From a checkpoint of a small model that answers yes/no questions on an image's attributes.
Model: 4.56M parameters, 64-pixel images, encoder activation relu, encoder depths [2, 4, 2], encoder widths [96, 144, 208], fusion encoder width 128, fusion encoder layers 6.
Data: 48750 training examples, 52.3 epochs.
Rows from block 3 of the image encoder of a small model that answers yes/no questions on an image's attributes, named by matrix and row number. Rows with one number belong to one channel. Each number is 200 + 20 x the weight over its row's rms, rounded and kept within 0 to 999. All counts start at 0.
After each channel's rows are labels from the 100 images, of 14976, where the channel reaches its highest value: "patch colour" is the nearest of a few named colours to the mean colour under the peak; "strongest on" is what is common among them. Only what is clearly more common there than usual is listed. The data: photos of arthropod specimens (BIOSCAN-5M).
# convs0: first 3x3 conv (encoder.blocks.3.convs.0.weight, 144x144x3x3, each kernel summed), inputs 0-143
# convs1: second 3x3 conv (encoder.blocks.3.convs.1.weight, 144x144x3x3, transposed, each kernel summed), outputs 0-143

convs0.10,197,215,221,200,188,183,182,217,193,172,226,178,218,179,212,175,201,166,190,225,180,183,183,194,199,217,222,172,178,213,201,216,198,190,204,197,195,179,202,206,167,187,198,188,209,195,192,192,202,153,186,216,190,202,205,181,214,172,188,186,192,217,184,193,202,196,233,176,212,218,192,191,186,202,193,238,225,183,189,171,176,184,205,185,231,202,181,162,207,188,169,182,237,204,202,172,194,174,192,191,183,204,226,171,180,183,177,213,169,178,206,158,196,207,227,219,210,151,184,176,224,213,190,195,182,169,218,172,179,171,186,182,158,208,160,191,155,228,174,185,173,200,175,174
convs1.10,214,175,174,212,210,224,190,223,197,199,178,192,176,213,170,201,164,202,188,187,194,234,199,202,197,202,182,200,203,167,158,172,181,224,201,206,203,183,208,211,186,196,179,187,168,223,194,215,176,213,190,183,218,192,186,207,182,225,194,191,199,178,208,209,168,199,161,212,185,240,200,210,205,203,199,157,146,199,185,236,206,209,175,216,212,182,195,182,184,202,179,199,154,202,130,221,211,180,212,183,194,198,172,220,206,215,204,180,198,193,183,229,200,218,155,176,181,228,208,180,164,178,192,206,209,208,193,219,193,235,198,209,209,204,216,193,199,177,227,231,194,229,186,232
patch colour: brown
strongest on: order Coleoptera

convs0.36,184,209,208,194,179,188,189,208,195,177,222,191,206,181,217,231,213,234,185,192,170,177,194,177,208,171,188,184,199,213,209,223,191,219,203,209,204,169,234,169,201,181,177,188,230,211,204,182,218,182,193,179,222,171,202,196,249,198,196,189,204,195,198,181,185,187,201,198,184,228,197,182,201,224,170,196,228,199,197,173,221,161,211,192,212,202,150,146,208,211,156,172,203,193,196,148,189,177,209,184,200,196,204,188,165,178,183,194,159,210,199,205,198,159,209,207,213,183,165,185,206,211,207,180,206,196,191,184,164,194,166,170,196,196,167,194,181,211,188,201,177,183,149,186
convs1.36,214,218,211,181,178,203,201,198,216,198,211,200,226,218,215,146,198,178,186,243,211,227,213,217,235,162,219,198,168,232,202,213,203,176,161,204,215,180,195,223,215,190,228,192,176,207,206,182,202,222,190,215,188,218,212,208,176,195,230,199,209,220,214,207,181,213,204,150,223,172,220,220,215,234,245,211,214,197,208,206,158,205,223,220,228,219,154,183,202,194,197,183,219,219,186,225,220,202,198,192,194,229,209,220,194,216,198,173,209,170,217,153,215,224,185,218,212,216,209,189,207,215,215,202,205,186,239,210,209,172,193,210,160,200,187,225,224,215,213,230,205,200,211,213
patch colour: grey
strongest on: order Hymenoptera

convs0.121,181,188,195,180,205,201,175,190,200,178,206,174,200,180,205,205,203,203,191,186,177,181,212,179,209,190,176,168,203,224,194,194,187,213,202,192,190,170,211,184,179,182,176,170,217,203,192,205,204,208,194,185,200,209,181,201,229,193,182,180,209,201,189,191,198,208,189,197,180,202,210,190,215,225,183,189,203,186,201,205,209,174,202,191,208,192,152,135,199,206,141,169,184,174,185,156,192,157,197,185,203,194,184,200,141,151,163,196,169,202,195,199,204,178,188,205,207,200,163,176,192,199,182,215,228,200,187,194,198,222,174,174,186,184,164,199,206,196,172,208,180,196,125,185
convs1.121,181,235,217,187,200,195,206,209,173,207,229,215,211,216,215,187,223,199,205,213,225,210,201,214,192,183,258,222,171,234,226,225,217,175,176,196,213,209,193,202,218,181,231,200,192,213,204,204,214,232,195,224,182,247,222,179,198,188,202,204,209,219,189,198,186,213,221,178,242,163,208,179,204,196,227,234,217,207,171,228,177,201,237,206,236,211,157,206,203,204,206,200,239,248,198,222,184,204,195,217,211,206,231,196,215,210,205,180,232,185,197,173,181,204,227,211,216,214,202,204,229,216,219,205,196,200,238,212,212,181,193,206,169,216,223,172,201,210,199,247,215,184,218,193
patch colour: grey
strongest on: order Hymenoptera

convs0.21,218,201,192,179,163,159,172,201,199,193,193,201,191,187,192,203,196,174,178,193,211,214,162,200,197,175,204,212,182,176,214,201,200,190,166,212,201,193,205,226,187,187,179,224,199,167,179,198,196,154,202,210,195,168,177,180,177,177,210,172,162,196,196,208,205,174,193,164,207,199,178,207,193,175,215,195,192,183,191,132,190,210,219,195,212,200,214,214,191,181,212,191,192,188,190,205,209,215,195,186,183,200,188,153,223,210,219,204,223,224,184,197,201,189,202,188,173,149,216,225,193,208,203,198,175,178,202,192,159,187,212,192,199,202,228,184,142,199,194,148,200,194,214,141
convs1.21,204,202,200,222,226,217,176,227,198,181,190,199,214,195,196,200,202,217,200,214,201,254,204,189,217,232,201,189,204,197,186,199,207,232,176,194,210,218,214,231,182,174,208,159,201,231,203,203,196,215,205,207,206,224,191,215,181,227,183,199,187,217,215,222,223,223,206,184,200,189,214,194,171,214,213,207,200,194,182,236,196,217,191,220,200,191,172,128,203,221,166,203,206,199,193,220,207,189,211,183,175,169,200,227,150,169,187,232,214,196,197,198,205,211,200,191,178,203,181,166,200,194,204,199,192,191,210,185,205,223,187,177,222,240,141,198,224,227,203,245,210,207,141,196
patch colour: brown
strongest on: order Coleoptera; family Coccinellidae

convs0.141,173,165,184,175,217,199,199,164,192,179,196,188,187,211,198,205,183,198,175,198,213,168,207,235,209,167,179,195,153,222,176,203,174,231,162,194,181,217,168,202,197,166,198,198,194,201,192,175,177,191,189,190,156,216,182,179,210,164,168,209,214,196,177,182,204,229,180,206,182,184,228,182,215,208,200,185,194,179,184,187,172,188,195,193,219,188,176,187,176,210,184,215,188,180,198,170,190,188,154,196,166,194,185,184,203,179,182,208,221,210,197,183,198,217,208,198,210,195,237,185,183,195,153,218,213,155,227,180,182,233,194,160,187,179,214,186,184,189,162,203,182,211,189,185
convs1.141,185,221,220,209,225,211,182,207,179,207,227,185,207,239,207,206,219,210,240,214,222,182,187,205,203,207,236,190,212,208,215,225,202,196,237,180,222,192,176,212,223,170,209,191,199,215,236,228,213,208,208,206,182,228,252,183,208,208,171,200,197,235,171,193,204,202,203,196,205,191,197,180,216,191,200,229,209,180,172,215,190,209,192,209,226,189,159,181,218,218,184,200,228,247,227,171,194,177,176,220,256,207,231,200,179,191,198,220,185,196,178,191,194,200,227,208,219,210,192,183,235,188,223,199,202,228,238,174,207,215,213,180,170,213,187,154,227,188,186,220,181,202,191,192
patch colour: grey
strongest on: order Coleoptera

convs0.117,203,175,189,212,197,177,189,208,216,197,179,199,176,194,182,200,183,167,168,186,195,214,203,188,189,192,182,209,166,191,178,163,208,190,166,210,188,214,182,208,181,217,195,200,138,195,190,199,151,187,195,197,215,193,186,212,126,179,216,187,198,205,211,193,189,207,141,198,199,169,208,212,184,202,219,157,170,204,221,190,178,208,209,179,164,197,219,216,182,179,213,180,168,211,194,213,205,219,209,167,175,213,160,209,206,218,202,182,215,216,220,166,207,194,176,165,201,185,203,208,155,187,204,206,229,200,186,208,218,172,189,211,176,177,195,217,198,180,198,188,219,197,217,220
convs1.117,201,193,195,193,173,181,202,172,206,169,182,175,188,171,199,211,200,216,213,190,208,187,194,204,217,246,193,169,191,210,188,193,252,193,191,197,189,193,179,188,209,153,186,177,203,147,199,182,192,187,189,192,171,211,202,237,226,212,195,180,165,170,215,189,197,195,196,210,229,211,220,207,176,219,198,196,199,186,211,169,233,179,203,166,192,184,227,193,188,185,173,183,183,204,248,186,205,174,198,235,199,184,189,190,193,173,172,192,184,199,159,208,216,169,242,199,231,196,179,172,191,197,200,178,203,209,180,171,191,205,199,154,231,185,197,205,210,209,185,188,164,177,187,169
patch colour: grey
strongest on: order Coleoptera

convs0.45,178,191,212,251,214,193,228,219,201,192,225,209,212,201,215,188,215,207,201,209,175,130,171,178,179,204,180,204,194,216,199,202,207,186,183,201,225,172,198,171,191,212,178,208,212,174,199,194,214,205,219,225,222,213,210,172,194,228,195,185,209,155,199,172,219,190,208,210,220,201,166,203,187,175,173,219,190,192,202,222,188,188,225,158,220,199,183,206,206,204,201,179,211,202,178,152,207,195,226,218,197,193,199,241,191,181,182,219,170,191,159,169,200,207,217,218,191,212,177,204,224,212,206,195,181,203,205,136,181,184,146,167,195,216,189,191,206,194,186,216,192,179,196,192
convs1.45,195,177,176,191,213,212,218,205,175,184,136,224,176,187,167,200,172,205,203,196,186,225,210,168,191,211,182,209,210,169,166,166,198,220,197,194,183,211,187,213,197,162,198,207,164,212,190,215,163,216,186,163,223,157,194,204,172,209,180,179,179,211,199,223,171,221,175,226,189,196,217,175,204,191,210,155,167,214,176,202,204,223,186,219,207,192,203,179,168,190,184,220,156,214,244,236,186,208,192,187,215,190,176,162,182,195,196,173,187,210,206,224,181,194,175,180,168,196,182,206,167,188,192,193,205,207,193,206,208,205,219,204,212,168,193,174,199,198,214,191,204,191,182,201
patch colour: grey
strongest on: order Coleoptera

convs0.37,196,178,183,215,194,196,177,216,197,218,223,190,191,196,217,195,167,206,205,184,163,189,190,176,159,201,187,180,203,184,177,169,190,197,196,214,199,218,204,176,198,202,158,189,214,211,205,212,178,171,197,200,214,177,177,209,223,207,205,175,158,160,191,189,210,180,166,174,197,176,168,198,206,193,190,177,205,208,211,162,203,180,215,200,199,201,186,176,188,202,189,195,159,188,180,203,204,196,203,179,179,213,179,174,200,177,197,198,172,219,153,209,202,191,178,200,170,155,165,210,186,200,197,199,211,197,200,183,183,191,157,205,193,210,199,206,175,221,205,162,200,187,177,110
convs1.37,209,220,218,196,198,217,200,207,216,214,207,180,216,188,208,148,220,189,167,215,202,200,231,190,209,162,207,171,186,194,218,223,195,217,169,243,198,241,217,211,192,166,221,188,172,207,225,205,218,222,188,205,208,195,193,229,173,200,191,202,187,208,222,212,195,203,226,239,206,221,194,206,216,217,185,234,212,231,207,221,207,201,230,198,221,210,204,184,208,209,180,229,234,216,152,208,232,164,201,188,193,210,230,184,208,188,182,210,185,180,214,228,219,186,198,221,185,208,189,201,232,228,210,200,208,168,206,158,219,245,198,153,189,198,212,194,208,202,190,229,161,210,183,224
patch colour: brown; grey
strongest on: order Coleoptera

convs0.73,215,214,216,241,223,186,200,226,195,208,215,214,194,200,191,219,220,227,219,198,180,186,159,186,191,248,197,214,191,171,245,194,211,195,198,243,228,202,249,188,214,200,181,210,202,180,204,171,215,202,212,212,232,230,185,191,216,209,208,157,154,188,193,172,174,217,209,199,212,186,175,207,171,171,171,199,166,205,201,186,217,197,255,171,199,213,209,217,219,214,220,194,201,224,200,199,194,214,230,195,197,189,195,196,222,206,209,186,204,228,175,220,189,190,234,208,232,180,186,211,196,235,223,184,196,183,196,178,236,192,192,201,201,203,230,195,199,194,201,205,211,239,206,159
convs1.73,225,189,205,189,212,204,193,221,225,174,173,141,179,188,198,163,190,177,164,193,202,203,204,212,219,154,197,153,178,195,191,181,216,223,179,231,169,178,218,183,172,196,199,176,164,209,215,175,197,198,193,206,224,187,182,208,171,164,211,182,211,191,224,218,196,183,190,197,215,209,210,228,201,216,210,181,185,186,202,211,220,175,214,194,195,184,218,190,193,200,181,170,188,205,148,199,229,162,233,212,185,209,184,208,211,209,178,207,176,155,196,241,219,205,187,207,170,203,194,171,188,228,191,192,189,195,189,173,185,226,211,170,211,189,201,202,217,184,176,200,159,192,189,204
patch colour: brown; grey
strongest on: order Coleoptera

convs0.143,214,203,201,208,201,190,180,216,208,214,218,204,219,189,206,212,189,203,202,198,166,161,193,170,170,207,198,211,196,175,201,188,180,180,199,211,205,210,244,172,195,204,166,213,216,196,198,182,209,167,218,199,216,161,171,211,198,179,226,164,154,179,216,174,173,171,177,151,206,161,167,205,195,205,191,201,208,221,217,164,202,195,218,172,198,218,202,202,212,197,207,189,184,193,197,185,208,204,213,185,192,228,182,158,205,201,221,173,195,238,178,193,206,196,180,194,184,148,188,225,202,192,197,173,219,187,193,163,194,171,156,197,197,197,204,205,189,216,207,153,196,204,203,144
convs1.143,241,207,204,203,209,209,193,201,227,207,194,168,213,203,205,142,201,196,177,217,221,209,229,226,228,171,183,166,196,208,188,201,215,223,167,222,190,203,205,222,186,178,235,187,180,207,208,192,203,219,207,190,204,197,191,229,187,203,216,209,186,226,245,211,202,187,199,234,214,237,199,232,194,215,197,203,206,241,203,215,210,198,212,219,200,206,221,185,199,205,171,207,204,206,154,221,251,156,211,204,176,207,201,195,222,210,189,217,179,165,207,230,232,195,187,215,174,204,197,189,201,218,195,200,194,173,200,165,237,230,208,157,206,174,217,200,213,205,193,213,150,200,189,226
patch colour: grey
strongest on: order Coleoptera

convs0.80,214,186,194,174,176,196,166,197,200,181,210,206,185,151,196,221,187,182,211,168,197,195,154,202,203,180,171,211,228,190,196,199,205,197,226,244,187,227,204,215,190,218,190,209,207,184,215,220,191,153,186,198,207,153,189,184,209,193,211,212,191,200,195,191,181,167,180,183,208,174,182,217,207,190,181,192,188,194,207,137,223,177,208,187,209,183,209,216,198,205,216,224,195,169,192,193,201,221,207,206,196,194,184,153,213,216,205,176,217,226,198,218,199,149,187,202,188,163,202,214,191,204,196,191,202,187,176,187,164,187,221,211,195,190,221,209,149,193,203,157,222,190,214,144
convs1.80,176,188,190,194,218,194,183,215,180,206,175,180,210,214,192,196,199,183,151,206,187,217,209,183,177,205,197,169,168,186,223,174,210,208,179,204,220,213,211,219,209,151,175,199,163,196,170,238,171,229,207,208,230,207,159,226,153,189,166,195,184,190,201,222,191,254,202,205,200,210,231,174,187,210,219,184,198,204,185,240,199,217,222,191,204,178,192,169,201,224,179,204,187,208,194,187,186,176,216,191,161,187,180,209,188,169,201,196,193,208,177,193,184,216,170,215,206,231,199,200,187,219,212,206,219,152,210,175,209,207,189,158,207,194,191,172,220,205,192,219,184,196,168,220
patch colour: black; brown
strongest on: order Coleoptera; family Coccinellidae

convs0.132,206,189,196,188,197,184,186,191,214,150,246,179,188,175,225,205,188,190,197,190,220,164,178,247,221,186,188,187,194,240,192,183,203,205,215,206,180,212,181,200,177,203,239,192,195,166,197,207,188,145,194,207,186,179,216,177,195,197,204,207,219,204,204,170,222,176,184,193,201,199,185,208,216,216,205,198,230,178,207,140,223,194,201,165,202,199,195,186,189,189,172,210,201,182,186,158,211,189,181,207,202,207,202,152,191,208,190,224,197,176,222,217,216,166,190,201,183,161,198,179,196,206,186,197,211,189,207,170,164,201,204,185,184,200,185,211,137,205,185,159,188,180,205,194
convs1.132,165,200,180,215,178,218,178,229,175,192,184,205,200,219,173,210,203,205,171,201,212,196,204,212,154,214,200,186,200,175,205,189,164,220,220,223,212,227,231,220,205,181,203,201,182,221,204,251,180,218,195,207,219,177,174,209,171,188,173,173,172,200,193,214,183,242,206,222,184,229,207,167,226,200,194,197,176,198,187,234,204,232,214,209,238,178,171,168,195,192,170,232,199,216,217,195,175,190,202,162,181,205,187,192,178,193,222,175,208,212,191,219,178,228,172,187,191,220,203,199,205,240,213,220,213,160,207,207,190,240,190,207,195,210,175,176,213,181,212,235,205,206,185,208
patch colour: brown; grey
strongest on: order Hymenoptera

convs0.103,197,205,206,214,214,186,230,207,208,184,195,201,208,178,201,200,201,201,206,206,186,169,181,207,181,206,193,209,177,202,207,206,208,207,174,215,205,215,233,175,177,174,183,213,218,173,192,153,207,150,205,209,207,159,210,189,225,177,205,164,172,153,215,175,199,195,192,203,199,190,182,200,188,197,162,208,205,207,196,146,200,186,225,156,219,212,184,205,228,202,186,179,206,208,215,157,213,195,213,206,183,204,212,184,190,194,211,204,169,215,164,201,207,187,224,207,209,173,185,217,204,217,205,172,192,187,200,160,183,188,146,158,213,217,196,191,155,226,191,144,181,202,204,208
convs1.103,209,206,205,208,221,215,180,225,217,162,159,176,194,208,208,164,202,201,178,198,200,229,220,194,220,178,204,153,190,195,198,200,223,243,193,201,193,198,208,230,196,172,205,187,188,244,189,236,197,198,216,206,234,184,196,235,187,200,200,177,201,227,230,224,207,226,205,206,216,238,228,212,226,238,214,196,191,186,195,214,206,240,205,228,194,210,174,163,209,228,157,185,211,214,194,186,228,170,208,215,198,222,210,190,172,200,187,226,172,190,208,231,217,217,183,220,173,204,170,178,204,213,195,209,210,183,214,212,193,231,222,186,196,202,167,200,204,212,190,194,169,207,163,231
patch colour: grey
strongest on: order Coleoptera

convs0.27,217,188,178,208,229,227,232,209,225,189,221,219,159,212,202,171,195,219,206,177,178,165,200,199,203,170,209,221,221,156,205,192,189,205,205,175,207,211,201,193,208,220,183,215,195,211,210,223,199,203,200,203,201,188,213,218,194,180,226,174,191,194,235,188,182,163,223,222,183,187,162,222,213,191,206,204,161,228,227,194,196,191,208,197,196,203,183,219,210,242,211,245,183,193,227,155,222,209,202,201,257,211,197,203,201,208,213,170,191,199,185,222,220,220,200,192,177,193,173,206,199,194,210,215,206,235,180,189,198,230,163,182,160,226,234,223,195,183,217,199,215,238,208,172
convs1.27,199,194,217,229,183,182,239,192,219,171,218,179,216,188,213,167,219,188,171,216,212,177,180,213,222,161,196,198,168,233,216,198,201,172,200,200,179,143,210,179,184,207,213,234,190,240,203,159,189,197,198,212,203,203,219,165,190,186,184,175,260,209,190,200,220,210,216,214,192,199,207,227,185,170,192,219,217,178,180,220,222,187,220,203,198,192,205,227,188,171,215,163,219,198,233,188,202,193,209,185,179,189,202,201,234,210,201,222,179,164,194,230,204,207,205,198,184,206,186,228,213,236,171,213,153,207,212,196,187,190,195,192,208,202,233,199,200,200,167,207,179,186,226,204
patch colour: brown; grey
strongest on: order Diptera

convs0.102,192,189,212,182,217,184,220,188,197,228,191,211,205,157,179,210,210,166,215,190,189,168,178,189,162,213,151,216,185,190,200,192,227,188,188,196,189,193,192,128,171,208,184,212,194,169,199,192,215,206,201,204,196,194,226,205,170,176,208,190,186,144,204,168,196,190,204,212,188,224,173,200,220,194,162,211,174,189,213,213,186,191,217,160,198,231,199,224,203,174,222,212,208,166,162,210,197,212,203,210,223,209,169,194,223,204,192,192,193,220,163,187,198,198,211,186,227,185,180,222,201,195,184,216,221,217,160,150,209,210,165,191,197,177,222,198,218,200,203,194,215,196,219,177
convs1.102,212,185,174,193,219,181,180,216,204,218,189,213,166,198,210,203,195,201,183,169,188,217,231,182,211,219,186,183,193,205,185,164,172,200,181,203,194,195,184,227,200,183,210,183,154,207,185,195,180,239,199,182,217,194,166,218,199,181,209,164,188,218,208,227,178,193,189,205,191,170,213,206,200,226,192,164,215,216,203,211,213,192,221,220,203,202,196,159,168,203,165,193,157,223,175,244,215,186,213,186,182,202,169,161,172,188,185,187,173,199,207,207,214,194,189,179,155,193,189,198,167,199,200,209,203,155,173,198,243,202,213,195,209,187,180,192,242,186,202,211,187,178,158,230
patch colour: grey; brown
strongest on: order Coleoptera; family Coccinellidae

convs0.101,187,215,192,178,201,160,173,185,175,174,173,186,215,189,196,179,178,181,169,201,194,192,195,200,183,196,231,187,167,194,185,209,173,224,156,189,165,220,200,198,201,164,179,220,215,173,203,167,207,179,179,186,168,193,169,189,207,174,181,160,169,183,168,183,193,182,189,165,191,203,202,177,191,174,215,192,210,177,176,165,200,173,184,177,224,198,193,179,195,202,181,204,201,198,207,182,185,185,169,193,183,181,203,171,191,177,204,195,205,194,180,194,178,163,221,199,189,161,202,215,197,194,176,191,167,174,231,183,172,205,198,183,178,184,208,162,164,196,191,177,202,230,176,175
convs1.101,223,228,205,216,210,193,177,212,224,195,257,212,217,231,214,184,196,200,243,220,214,239,208,207,237,238,206,202,201,225,195,232,197,212,194,193,231,179,203,204,218,195,217,192,178,227,216,215,208,186,208,202,200,212,246,211,172,243,227,213,218,233,222,205,203,195,180,189,207,206,179,227,197,212,208,199,215,198,208,186,186,227,180,230,200,224,155,160,210,206,170,191,223,193,177,205,230,173,193,181,220,213,222,207,169,192,197,198,171,188,208,181,227,203,185,196,235,212,196,184,202,169,222,227,208,229,211,202,225,215,203,178,186,215,167,228,202,218,204,200,171,209,170,216
patch colour: grey
strongest on: order Hymenoptera

convs0.122,208,188,201,248,208,188,184,225,207,209,180,203,194,216,165,215,204,212,219,195,168,193,174,166,168,224,190,208,203,144,216,202,213,193,204,227,227,200,237,173,219,213,187,204,212,178,206,202,188,189,221,209,233,196,168,206,212,237,215,171,154,151,202,177,158,185,185,199,218,187,179,210,192,182,191,205,173,207,215,176,207,187,265,189,221,217,213,206,196,210,216,179,185,194,195,222,211,212,247,209,187,213,192,189,219,206,206,151,206,236,177,197,206,197,221,217,196,175,190,214,208,239,212,202,212,216,202,197,205,200,184,218,227,204,205,207,218,207,203,176,215,182,206,186
convs1.122,223,206,199,218,191,199,160,212,217,196,171,144,199,203,191,173,207,217,182,202,197,211,238,195,216,202,191,137,205,201,189,198,214,228,196,209,192,215,202,194,201,181,208,163,195,198,206,205,202,186,215,186,220,179,186,228,189,196,210,201,192,213,226,210,195,198,200,222,207,212,185,217,210,216,166,202,187,229,211,191,216,177,219,192,185,191,203,164,199,206,156,204,194,212,191,221,226,137,227,207,200,204,194,194,203,171,157,203,159,170,185,224,218,187,182,213,170,204,162,168,194,216,207,187,216,184,184,177,226,220,190,160,209,173,197,200,211,191,177,180,153,192,154,208
patch colour: grey
strongest on: order Coleoptera

convs0.125,194,190,195,188,199,193,216,205,209,211,212,207,204,163,215,208,184,183,208,173,159,157,177,176,180,203,165,204,201,192,186,193,207,202,196,202,181,202,223,171,165,208,162,218,205,183,195,202,206,191,191,209,204,178,187,201,204,176,215,175,188,174,204,155,182,170,182,205,204,189,165,204,214,203,174,203,221,211,215,207,204,171,224,151,201,207,187,204,198,198,208,176,185,176,198,168,210,208,214,203,200,212,178,198,194,188,208,187,167,225,158,196,206,161,200,200,197,168,146,228,199,206,184,187,214,196,166,144,203,174,152,179,193,189,195,202,205,203,199,186,201,171,196,134
convs1.125,200,202,190,185,200,182,212,213,199,192,167,197,195,197,199,161,206,219,158,201,197,213,229,183,228,187,189,167,206,191,195,192,201,222,179,223,204,197,205,230,201,157,218,189,192,215,192,238,192,242,196,202,239,179,175,235,197,212,175,158,178,210,206,213,196,242,201,223,197,204,216,199,202,218,198,202,214,184,197,218,236,217,227,220,198,203,210,176,190,214,167,184,200,220,194,198,206,176,220,179,172,193,194,171,167,185,171,204,165,196,217,237,201,200,155,196,168,221,169,200,201,232,202,196,217,152,193,199,216,209,213,170,225,208,178,180,199,231,200,212,179,195,171,239
patch colour: grey
strongest on: order Coleoptera

convs0.25,201,217,223,181,205,189,180,219,190,169,249,186,211,210,219,178,208,222,197,212,190,174,196,201,191,216,199,176,159,219,223,207,203,185,179,202,200,180,219,189,204,177,187,193,235,182,181,156,218,184,209,213,195,217,214,190,205,184,191,203,176,194,184,188,234,196,194,157,198,193,188,192,187,184,189,196,217,172,185,178,198,166,204,195,219,243,179,165,223,184,165,201,208,203,201,184,193,179,193,178,164,193,206,162,179,186,191,240,183,181,207,192,190,201,200,189,206,183,183,195,202,209,210,190,179,151,202,170,200,159,171,178,192,238,179,185,191,226,189,186,181,248,178,151
convs1.25,212,195,215,201,204,220,191,222,210,189,212,174,193,223,200,173,201,183,201,216,215,232,204,231,218,188,208,178,200,191,204,203,199,239,194,214,206,173,217,226,188,197,219,183,162,239,214,217,215,204,188,203,229,199,190,216,188,220,185,194,209,224,214,194,188,201,192,206,214,255,199,223,205,218,246,187,183,199,186,223,204,224,198,236,218,197,187,170,219,205,158,169,193,213,120,205,225,165,229,218,198,199,203,202,215,202,191,213,170,187,173,234,209,225,200,205,180,227,200,174,203,198,219,209,200,214,204,207,191,257,213,185,203,199,206,199,203,182,197,222,172,228,180,246
patch colour: brown; grey
strongest on: order Coleoptera

convs0.66,177,179,170,161,226,206,186,161,177,197,213,200,182,199,198,192,157,173,181,173,206,182,188,192,183,183,184,190,167,206,163,199,178,222,177,187,162,219,164,207,187,161,171,201,183,192,194,192,176,190,171,176,150,207,200,193,183,182,178,214,204,202,175,187,206,186,167,215,174,214,201,170,202,191,199,163,191,199,180,199,178,188,172,197,169,187,187,190,172,184,193,208,178,172,174,184,178,193,150,185,182,192,177,187,192,175,191,219,204,194,194,186,185,212,176,182,190,198,199,201,165,186,153,233,205,172,194,195,185,215,193,195,190,168,206,185,183,178,187,194,210,203,182,172
convs1.66,178,233,221,212,213,201,193,188,165,212,241,194,207,210,207,206,225,220,238,196,204,208,206,236,181,200,212,211,207,185,225,234,225,208,233,233,210,197,204,192,200,180,202,194,236,239,255,221,243,188,196,214,161,196,247,194,228,193,179,193,198,200,170,212,197,182,211,221,213,206,201,184,205,191,201,227,200,170,176,188,225,198,208,202,210,214,201,221,231,199,209,209,226,210,185,193,172,186,170,225,251,194,219,181,210,190,204,208,203,203,182,208,171,203,222,220,219,177,208,199,229,216,198,223,208,230,201,191,185,219,215,172,214,219,232,171,177,199,188,217,170,242,207,192
patch colour: grey
strongest on: order Coleoptera

convs0.29,170,194,199,196,197,172,208,197,160,203,192,197,196,228,193,200,191,196,197,196,194,173,168,181,148,200,206,205,181,188,197,192,199,181,174,199,208,195,186,183,197,168,170,218,210,162,201,196,190,205,210,207,197,210,187,164,186,193,171,183,172,159,165,187,219,222,197,216,203,193,172,168,164,147,205,204,217,187,168,206,187,180,198,154,198,210,196,197,197,212,204,209,190,207,200,185,170,193,191,203,180,160,191,190,195,176,193,200,187,211,141,174,151,229,211,187,171,194,205,213,195,200,190,194,156,193,202,156,198,196,172,167,204,206,202,164,191,205,184,214,198,195,184,154
convs1.29,220,210,211,216,231,225,198,217,220,166,209,170,205,204,211,222,218,220,192,200,192,222,239,184,226,231,199,159,206,192,202,193,213,216,204,207,220,203,207,188,199,173,217,171,221,211,208,202,215,229,208,211,227,203,205,194,194,238,210,193,199,214,211,205,234,204,213,219,214,224,172,207,182,220,219,201,230,192,193,218,211,220,191,208,201,233,183,160,214,237,147,180,204,213,190,190,222,160,217,211,210,209,201,201,158,166,177,241,177,201,197,225,220,196,223,177,211,239,191,178,203,207,206,189,187,185,187,180,232,223,219,197,202,219,173,195,218,220,180,201,164,210,161,247
patch colour: grey
strongest on: order Coleoptera